python train.py --arch="conformer" --model="multi-label audio tagger" --dataset="synthesized solo parts of chorales (CocoChorales)" --train_examples=39062 --time_shift_ms=100 --n_mels=80 --hop_length=160 --input="log_mel" --spec_augment=true --win_length=400 --norm="layernorm" --activation="gelu" --mlp_ratio=2 --head_dim=32 --fused_qkv=false --qk_norm=false --inner_norm=false --moe="expert_choice" --num_experts=64 --moe_every=1 --expert_mlp_ratio=0.25 --experts_per_token=1 --shared_expert=false --subsampling=2 --layers=6 --width=192 --positions="sincos" --kernel_size=15 --num_labels=51 --residual_init="none" --optimizer="soap" --beta2=0.99 --lr=0.0027 --beta1=0.95 --shampoo_beta=0.95 --eps=1e-08 --precondition_frequency=32 --max_precond_dim=512 --one_sided=false --adamw_lr_other_params=0.0018 --grad_clip=0.5 --steps=18600 --batch_size=128 --epochs=60.9 --lr_schedule="linear" --final_lr_fraction=0.01 --warmup_steps=930 --weight_decay=0.1 --adamw_weight_decay_other_params=0.05
Rows from expert 38 of block 3, named by matrix and row number. Rows with one number belong to one neuron. Each number is 128 + 32 x the weight over the matrix's rms, rounded and kept within 0 to 255. All counts start at 0.
# up: expert up (model.blocks.3.mlp.up, 64x48x192), inputs 96-143
# down: expert down (model.blocks.3.mlp.down, 64x192x48, transposed), outputs 96-143
up.0 [148  38 131 134  79 151 207 120 100  63 143  90 119 152 101 180 206 179 163 172 133 190 111 202  76 121  83  75  16 134 164 115  23 127 116  73 118  56  94 181 111 191 136  66 160  73 124 117]
up.1 [101 124 151 143 135 109 124 110 122 126 146  98 125 123  89 144 119 162 120 133 124 147 150 128 133 140  93 148 161 100 121 137 157 108 142  89 134 124 116 116 149 137 139 118 138 134 129 140]
up.2 [105 164 120 188  95 158 145 110 101 103 178  96 134 170 129 155 156 134 137 212 115 105  90  62  90 126 129 147  88 153 172 155 105 134 142 143 143 159 150 115 151 114 121 126 103 162 141 132]
up.3 [171 127 160 150  73 182  61 107 182 104 160  88 106 153  95 192 105 152 205  94 221 200 179  68 110 111 106 134 128 183 109  97 147 169 131  51 109 142 111  46 116 188 164 151 111 118 167 168]
up.4 [171 114 123 112 123  66 172 152 149 127 142  94 102 132 155 134 209 175 162 159 122 120 151 137 131  93 136 136 124 126 127 161 108 129  99 113  48 169  74 118 157 113 154 123 156 121 135 148]
up.5 [135  87 155 116  87 145  89 133 147  65 126 106 151 184 129 114 186 122 155  84 125 111 132 101 123 120 118 127 113 125 111  74 122 123 101  97 134 143 114 110 164 173 119 108 112 162 104 108]
up.6 [133 116 147 133 130 173 162 149  83 143 153  82 151 134 161 176 143  98 120 102 125 138 142 123  90 130 146  74 113 126 142 135 138 169 119 109 153 133  46 146 175 139 145 137 140 135 147 156]
up.7 [116 131 137 149 128 125 145 123 108 116 174 130 131 135 133 103 117 143 112 138 139  78 146 116 107 105  86 125 102 109 121 151 163 144  92 123 108 142 121 133 109 107 129 121 153 129 133 135]
up.8 [144 167 147 145 137 106 124 159 112 160 136 127 181 183 104 120 139 136 141 153  94 184 116 165  77  90 114 121 135 131  99 106 166 122 129 146 150 137 115 152 155 175 139 146 122 109 136 121]
up.9 [165 137  98 172 130 180 137 110 193 141 173 113 159 167  95 211 113 197 128 178 142 148 112  96 122  97 149 105 150 158 136 130 111  82 134 170 101 161 116  44 154 139 123 152 176 159 103 126]
up.10 [114 136 129 170 137 117 144 124 127 135 119  84 155 143 106 105 148 180 103 118 121  35 116  74  49 113 156 108 160 145 118 151 120 157 108 130 138 154 179 111  89 113 143 125 146  94  93 150]
up.11 [129 160 138 115 112  93 100 164  60 167  81 144 118 145  83 112 135 129 141  81  66 161  71 157 132 106 117 150  93  98 152  68 191 111 115 118 178 131 175 178 193 141 148 114  94 179 113  93]
up.12 [117 112 106 140 162 187 126 121 103 188 142  89 179 127 113  99 172 215 140 178 105 109 111 169 156 108 199  70 115 117 139 119 108  72 130 190  74 179 129 189 116 179 156 107 177 139 193 105]
up.13 [ 99 133 114 194 135 178 102 160 119  55 180 109 131 104  84 136  89  87 119 172 120  77 103 109 126 153 159  55 136 178 126  94 112 127 252 189 184 180 143 106 155 103 131 163 130 131 138 171]
up.14 [106  89 123  96 110 131 109 133  93 209  98  47 143 134 164 142 156  65  98 131 132 124 117 144 158 108 201 127  96 162 153 193 171 132 146 206 113 149  88 137 112  19 118 135 177 152 143 113]
up.15 [138 145 123 141 128 144 132 102 130 162 136 147 116 134 130 154 103 108 121 117 124 147 138 130 143 108 114 132 130 112 130 126 149 142 107 133 139 105 137 117 120 118 142 147  97 109 102 112]
up.16 [119 147 125 153  72 141 157 106 118 120 116 126 124 123 146 116 152 188 118 167 147 190  62 100  65  78 118 223 156 112 108 165 168 169 153 137 162 113  96  89 145  91 192 168  82 150  78 172]
up.17 [134 107 140  81 134 122 122 132 119 130 130 161 108  97 123  91 119 117 139 123 151  97 121 122 118 127 142 119  99 126 158 113 124 106 101 134 136 125 128 136 138 153 152 128 123 176 128  93]
up.18 [151 105 123 122 128 168 128 100 152  83 129  95 124  85 112 174 169  98 132  78 115  97 176 205  68 111 133 127 162 145 122 114  99 108 146  57 114  78 151  50 246 150 176 178 115 167 148 138]
up.19 [131 150 105 128 115 139 163 127 120 121 113 123 165 133  82 111 132 206 107 175 180 132 165  98 119  93 137 107 107 165 134 120  96 169 168 187 126 134 155 127 174 163 137 109 149  95 117 121]
up.20 [144  84 145 141 128 136 111 155 103 157 107 134 148 137 133  83 128 119 128 125  88  77 142  72  99 146 131 122 114 131 155 120 104 143 106 127 123 161 137 119 121 134  91 126  94 151 109 112]
up.21 [133 142 130  70 126 157 103 139 139 156 154 120 149 110 119 129 140 110 150 101 166 100 107 148 147 107 129 102  87  95 141  97 146 155 150 104 115  94 120 123 141 169 163 136 112 141 102 133]
up.22 [ 81 145  95 161 115 131 137 132 123 130 140 139  94 142 103 132 149 106 145 130 137 104 114 149 138 135 151 142 106 134 126 161 140 125 118 121 112 157 136 112 137 119 119 124 120 153  94 155]
up.23 [110 148 132 142 122 135 127 130 127 136 139 120 154 115 143 120 170 139 118 128 119 113 152 107 128 138 136 114  96  87 143 128 162 114 132 136 129 136 109 135 107 108 129 117 146 149 112 105]
up.24 [118 162 113 142 136 166 119 170  86  70 115 169  93 111 151 139 128  78 124 138 127  66 124 152 140 163 171 113 102 132 137 115 107 140 104 153 173 116 191 117 127 115 122 124  92 155 116 166]
up.25 [129  65 106 116 101 148 105  94 127 103  92 114 168 111 116 115 155  88  97 134 189 114 122  31 115  79 112 153  94 216 168 192  99 176 165 159 111 149 143  75 125  96 109 101  87  99 134 149]
up.26 [ 80 162  81 154 138  56 146 127 164 147  89  86 149 146  88  96 163 144 110 119 170  87 142  92 119 129 103  90 132 162 193 111 123 123 122 154 124 134 181 122  91 134 122  96 138 112 113 119]
up.27 [124 115 108 119 172 140 124 153 144 116 110 118 158 106 131 142 124 143 141 123 103 100 141  96 141 148 148 128 114 143 123 105 120 148 105 135 112 149 153 124 118 120 109 122 114 162 125 114]
up.28 [196 112 131  89 100  99 140 116 117 114 105 113 124  85 118 123  67 143 136 108 113 140 110 139 134 122 116 102 172  88 120 113 108 119 122 120 103 144 136 178 125  93 139 139 106 171 136 125]
up.29 [115  93 168 143 165 112  88  57 113 167  64  98  98 146 126 149 131 115 116  89 109 186 119 157 161  94 132 177 105 110 118 145 176  81 188 106 125 127  78 131 146 114 129  94 100 153 153 127]
up.30 [112  99 143  96 151  87 172 159 108 148 106 183 136 124 100  94 134  67 144 127 130 115 114 101 164 123 159 154 112 116 136 112 136 141 120 123 151  96 138 139 153 110 123  75 134 136 110 161]
up.31 [135  82 143 143 118 138 131 119 168 141 147 122 115 113 132 147 100 206 115 102 151 181 125  57 128 142 133 125 106 140 118 128 158 132 146 100  76  80 125 117 111 146 149 164 117  97 161 179]
up.32 [ 89 140  65 134 115 168  67 133 102 118 154 113  93  89 141 177 220 178 127 154 174 120 117  54 135 159 166 104 118 176 150  92 139 100 157 155 140 163 124 113 130  87 108 119 136 104  98 143]
up.33 [165  64  70  70 119 182 121  92 144 160   0  39 202  69 170 137 148  98 160 101 108 115 154 199 100 119 210  59 116  84 108 148 132 105 205 203 112 142 100 170 192 171  96  71 209 224  78 106]
up.34 [145 119 109 104  93 145 111 150 110  97 119 146 133 118 142 173 108 147 145  98 158 114 112 102 140 119 104 138 121 144  84  91 136 122 134 109 136 158  80 131 115  86 148  87 152 122 149 113]
up.35 [ 93  50 171  99 107 190 115 154 172  97 145  84  82  90 100 119 144 115 143 122 116  78 127 189 119 141 189  98 114  99 126  79 134  45 157 138 146 113  27 179 150 147 141 161 157 139  86 107]
up.36 [151 119 156 155  79 118 136 172 152 120 160 120  97 190 115 148 151 184 164 107 124 109 134 115  76 129 105 126 123 128 115  53 149 145 104 151 129  88  92 112 169 160 119 154 100  90  98 151]
up.37 [181   0 135 173  20 138 142 169 168  98 225 168 109 114 125 126 177 152 154 123 173  89 137 185   0 133 118 106  78 175 104 135  76 142  93 156 108 111  57  94 125 134 163 193 126   3 149 164]
up.38 [114  87 137  95 129 137  82 206 124 112 155  95 163 175 133 102 144  73 233 130 167  85 171 175  97 137 188  46 122 103  57  59 159 145 178  97 202  58  79 178 163 140 156 108 160  58 116 184]
up.39 [142  49 171 157 116 215  90 105 129  90 117  95 112  74 177 185  87 123 134 127  72 151 154  96 176 220  83  75  81 159 132  90 108 147 146 116 122 142 105 109 183 121 110 160 122 158 133  81]
up.40 [119 107 148 135 149 120 101 115 134 175 185 135 105  75  86 135  95 153 127  88 151 174 151  85 146 133 110 152 138 162 102 111 167 167 142  86 150 112 147 118 121 135  90 185 153  94 121 138]
up.41 [ 83 137 152 129 106 116 105 123 122 144 122  93  97 106 153 147 114 119 148  98 127 114 122 108 118  98 136 119 158 117 123 130 158 131 210 157 104 165 115 101 100 139 134  95 102 171  77 146]
up.42 [249  76  85 134 105 255 151  27 179  86  68  15 156 104 124 223 108 170 156  99 127 107 169 197  88 173 124  50  88 163 159 163  23 154 128 167 175  96 172  69 204 226 160 127 164 106 180 158]
up.43 [255  24 129 120  78 196 122 142 155  62  86 144  38 139 133 171 181 200 130   8  33 159 225 255  34 117 101 150  77 146  75 186  27 173 114 108 163   0 101 149 104 196 140 255 141  17 198 152]
up.44 [141 121 110 137 103 127 128 139 127 121 111 131 126 161 102  93 169 169 123 126 134 155 133 132 158 103 102 127 125 144 127 100 161 120 148 130 123 123 103 110 140 124 117 118 146  88 134 139]
up.45 [176 118  99 141  96 117 121  74 139  53  98  72 163 127  88 140 147 180 162 168 164 127 135 141 123 102 125 114 168 138 106 148 120  93 119 151 131 126 150 113 143 122 123 104 165 147 114 159]
up.46 [106 149 143 127 150 107 143 139 141 156 124 146 126 130 107 141 124 200 135 114 138 111 133  66 142 112 125 143 125 118 115 144 134 113 101 131 153 101 176 117  99 116 119 165 118 125 133 134]
up.47 [150 144 128 129 152  98 166 130 130 130 157 125 145  97 143 124  91 119 141 129 105 107 133  98 112 135 115 153 112  91 133 140 151 162 131 117 124 120 138 109 136 113 139 138 115 104 134 134]
down.0 [208  37 222 144 152 152 105 136 145 152  90 170 148  75 175 109  99  24  35  54  60 137 150 143 124 160 170 161 170 146 139 205 127 184 255  47 168  68 131 136 149  66  28 138  50 132 145 136]
down.1 [197 144 125 131 132 130 155 125 122 133 107 129 109  84 120 148 146 101 148 102  88 107 165 119 102  99  88 132  94 148 171 106 111 155  97 129 105  96 173 139 102 171 100 130 122 116 121 161]
down.2 [122 133 146 171 170 171  96 139  36 104 126 179 129  78 144 222  51  75 103 118 136 146 117 149  98 161 140 136 127 144 109 168 143 114 143 108 156 148 110 121 110 126 165  90  71  81 130  53]
down.3 [150 127 120 127 150 103  95 115 179 173  55  86  53  45 145 141 200 180 195  88 186 160 140  80 164 149 198 164 127 102 138  85 125  46 175 101 100  67 167 150 182 146 121 158 124 167 193 170]
down.4 [109 165 154  76 155 112  77  78 148 182  97 160 137 121 102 115 124 132 160 109 107 170 135 157 112 128 143 132 107 151 119 165 140  96 139 112 100 137 126 132 113 149 121 115 144 146  96  62]
down.5 [105 130 161 141 178  82  96  63 153 165 142 125  57 131 215 123 117  98 165  87 147 124 107 146 132 107 141 176 122 170  77 126 104 179 189 180 125  98 146  86  90 114 151 201 145  84 161 148]
down.6 [158 159 157  69  65 125 160 135  84  97 131 166  85 119 122 107 100 111  64 132 119 127 110  97 150 134 101 153 110 132 124 168 143 104 134 165 165 140  98 168 140 139  91  83 177 125 138 162]
down.7 [119 130 138 104  72 131 141 133 126 197 134 124 128 161 109 138 143 148 161 112 118 152 126  99 115  98 129 125  83 131 125 154 123 108 133 132 153 126 163 145 131 125 135 146 133 148 101 121]
down.8 [134 142  96 123 131 122 187 115 113 190 118 139 156 117 149 118 158 126 136 196  92 109 123 154 119 164 131 114  76 133 161 147 120 127 127 105 114 159 121 128 145 141  92 115 160 151 149  77]
down.9 [182 164 138  92 173  59  65 121 126 157  78 140 190  68 117 148 161 133 192 120 113 135 145 115 159 152 148 133 123 170 134  80 135  94  86  82 104 106 135 132 131  79  88 106 133 153 126  95]
down.10 [ 79 139 105 111 134 177 149 118 148 119 152 149  67 101  76  65 120 124 193 145  89 184 112 185 157 100 131 140  78 175 138 122 118 129 181 161 152 122 151 115 129 121 145 189 152 101  96 131]
down.11 [204 131  34 127 184 158 101 121 102  57 172  82 155 157 179  90 144  86  53  56 154 105 143 120  96 151 107 107 109 146  86 137 167 128  51  87 159  86 117 111 120 101 157 165 119 114 146  76]
down.12 [194 167 134 140 173 118  71  55 143 150 117 147 212 118 158 166 133 133  89  73 125 169 153 138 128 115 167 141  61 144  64 162 108  89 120  78  39 140 123 100  97 106  71 124 195 154 110  41]
down.13 [102 187 179 128 108 132  92  97 101 136 130 139 189  31 147 132 113  96 122 108 193 132 120 157  77 154 128 205 107 165 133 101  96 102 116  92 106  99 152 119 111 114  68 143 149 110 130 150]
down.14 [174 156 119 109 145 147 165 129 110  76 171 173  89 166 116 163 113 195 151 164 172 107 108 104  87 127 126 118 173 148 164 113 193 117  17 122 138 155 159 105  52 199 105  58 150  93 142 155]
down.15 [139 141 133 132 101 129 118 121 128 124 113 107  96 152 115 136 145 103 129 113 151 139 121  89 109 148 118 138 137 113 140 129 136 131 138 128 113 122 140 144 127 124 151 130 105 145 113 103]
down.16 [ 64 151  85 163 175 181 136 178  53 158 161 166 146  95  96 144 129  81 145 106 158 104 174  92 137 146 140  99 143  89 192  70 108  73 118 173 125  64 255 132 102 113 152 129  83 173 121 129]
down.17 [173 123 123 130 121 152 109  95 176 101 106  97 152 151 147 119 125  85  96 116 115 122 154 119 139 150 127 132 105 121  77 153 101 108 135 120 127 126 105 136  98  82 121 158 150 109 138 143]
down.18 [141  93 163  74  92 133  86 138 133 223 118 108 124  99 169  93 143 111 200 193 183 132  89 167 175 120 116 211 160 162 136 102 126 128 139 147 179  45 146 158 161 102 108  81 162 119 172 153]
down.19 [156 125 157 157  72 145  84 124 163 143  99 119 120  55 166 111 120 109 139  87 145 145 174 161 123 161 122 119  96 165 106  72  85 105 129 155 128 100 127 177 207  88 101 159 117 131 104  93]
down.20 [124 154 110 147 161 144 115 126 138  74 191 114  92 132 151 139 108 139 181 115 133 183 144 155 105 125 100  96 123 149 133 127 115 138 142 142 156  85  96 132 128 158 129 144 149  64 112 135]
down.21 [136 162 115 118 135 128 152 164 125 154 131 122 104 181 128 128 125  83  98 135 108 119 122 132  92  97 150 119  75 109 170 120 109 117 147 128 103 124 113 127 158 107 175 176 130 151 166 129]
down.22 [143 149 130 120 132 112 133 130 133 126 178 113 162 135 117 120 137 125 126 114 142 131 126 175 145  97 126 142 102 125  95 109 144 138 130 137 161 134 121 145  87 121 155 121 109 119 128 154]
down.23 [104 163 139 125  94 147 126 128 100 156 146 154 143  97 159 124 103 128 143 137 112 142 138 145 153 150 112 132 128 114 104 117  92 137 128 146 130 158 168 125 117 102 136 160 175 105 146 124]
down.24 [102 155 160 135 124 168 100 105 107 125 135 124 118 168 144 187 137 135 102 119 179 124 115 141  67 162 128 125 148 130  88 137 137 109 138 100 129  97 144  89 107  92 132 143 134 103 129 115]
down.25 [ 96  84 140 150 105 180 136 112 123 124 127 120  77 192 113 162 115 120 167 116 155  89 171 137 107 150 196  72 199 115  96 205  74 114 128  84 154 113 157 107  69  91 143 107  60 106 105  95]
down.26 [131 110 129 118 117 148 136 148 126 115 143 147 102 127 125 147 137 110 187 135 155 132 126 158 132 123 124 112 137 133 148 156 104 180 147 137 173 105 151 145  93 124 175 152  78  95 136 132]
down.27 [ 90 143 127 118 163 105  98 119 123 121 114 131 110 123 117 123 117 160 129 131 138 106 141 126 151 118 102 141 153 131 141 104 115 117 120 167 123 143 109 119 139 150 173 149 106 108 102 120]
down.28 [ 94 105  97  90 118 120 158 141 144 112 100  99 130 117 120 104 119 116 136 103 131 116 107 140 121 147 150 140 154 108 126 116 122 121 152 114 130  94 124 127 138 133 150  96  96 167 120 126]
down.29 [144  89 148 120  97 135 116 138 135 151 120 146 130  78 140 134 163  95 119  87 140 161 154  83  98 104  94 141 115  99 106 186  87 126  47 103  73 113 149 171 137 109 124 156 142 132 123 150]
down.30 [167 140 123 126 138 112 115 164  95 103 116 142 159 146 105 118 123 138 102 141  67  97 165  98  68 129 103 121  96  98  93 145 142 130 109  58 188 117  88 141 102 172 103 120 126 104 155 137]
down.31 [147 109  87 112 132  99 161 129 170 177  99  85 122 135 125  98 138 188 193 134 170 126 118  89 134  69 148 134 133 104 140  86 145 135 103 113 113 132 153 168 102 102 112 125 137 176 161 164]
down.32 [125 134  84 147 140 185  89  96 113 130 107 112 148  99 155 195 141 180 111  69 162 136  83 119 109 120 123 103  34 159  76 124 124  99 133  89 131 131 128 104  96  99 156 128 146 144 181 117]
down.33 [223 109 157  52 109 112 184 143 121  66 116  87 151 130 141  73 112  81 122 113 100 117 180 173 118 103 112 130 193 147 143 152 121  79 119 118 111 137  44 185 169 109  34  79 220  93 180 150]
down.34 [102 151 164 154 166 149 130 143 112 103 144 114 119 131 126 150 114 107 148  96  94 115 145 113 119 169 122 137 132 138 116  86 151 109 114 140 127 100 144 111 124 115 127 114 143 117 136 137]
down.35 [160 127 153 100  70 134 111  95 121 121 160 116 134 140 108 126  98  83 151  83 140  89  69  93 157 105  94 171 189 109 173 158 130 141  71  92 113 206 136 104 131 103 147 154 109 170 177 153]
down.36 [118 119  92 112 135 145 155 122 146 141 111 138 158 103 104 115 127 116 169 181 114 137 177  82 157  80 122 113 171 145 160  95 158 128 141 159 127 139 164 134 126 134 146 114 140 121 192 115]
down.37 [111  57 139 161 189 176  97 111 159 165  82 102 102  77 114 148 133 115 115  71 107 120 126 120 141 127 231  93 134 122 141 148 101  86 224  39 174 151 192 110 154 109  58 152 110 214 144 183]
down.38 [145 128 174  95   0 106 161 113  99 158  90 134 131 118 149 150 103 147 136 136 141  49 120 149 119 135 101 164 124 179 113 157 155 103  59  61 119 136 111 116 154 110  60 145 177 167 209 209]
down.39 [163 147 141 109 132 199 121  79 109 176 137  61 118  88 179  88 134 105 151  68 141  70 133 173 141 151 131 112 163 124 113 118  84 162 125 111 108  41 136 172  81  84  85 159 115 124 179 151]
down.40 [152 117  22 126 183  86 126 125 149 129 100 105 101 174  77 157 163 199 136 128 179  89 140  82 136 120 145 121 117 124  91  81 137  71 108  60 103 150 169 134 108 122 161 119 159 161 178 203]
down.41 [160 144 160 116  53 120 176 192 144 106 115 166 143  95 106  68 108 125 170 197 120 152 117 101 133 118  74 127 112 102 202  70  98 162  48 142 107 164  96 167 121 109 116  69  98 199  78 198]
down.42 [122 103 154  67 166 113 141 112 173 144 160  95  91 102 122 119 177  91 136 118 119  87 136 126 221 128 161 188 174 140 130 133  82  61 247  68 150  18  93 212 131  80  66 203 148 168 132 202]
down.43 [ 44 157 115  94 161 170 200 158 201 194 101 169  91 153 128 171 134 123 155  82 211  55 143  81 220 130 151 142 207  94 153 143 106  36 255   0 176 120 249 155 154 135 109 217 209 239 102 241]
down.44 [127 149 138 122 133 145 132 101 158 123 112 131 113 115 134 105 123 127 149 140 114 159 128 115 118 106 129 121  94 148 110 139 118 138 125 124 128 147 110 119 150 131 143 153 132 154 126 107]
down.45 [157 131 172 141 124 119 138 134 138 152  76 161 211 120 139 127 182 101  87 163 107 104 145 103 161 134 103  99 126 140 161 103 110 119 123 118 124 104 150 155 111 104  87 135 160 166 137 115]
down.46 [121 179 115 117 134 108  89 125 136 122  95 156  93 160  73 116 156 173 160 105 165 131 113 147 131  80 142 175 102  96 117  87  91 128 142 119 154  75 146  83 128 142 193 151  95 145 113 153]
down.47 [125 108 161 146 123 127 103 129 126 125  80 135 130 115 123 131 134 134 166 150 154 146 112 117 150 153 115  94 150 137 119 100 139 176 118 122 119 113 142 125 142 139 155 127  95 117 135 133]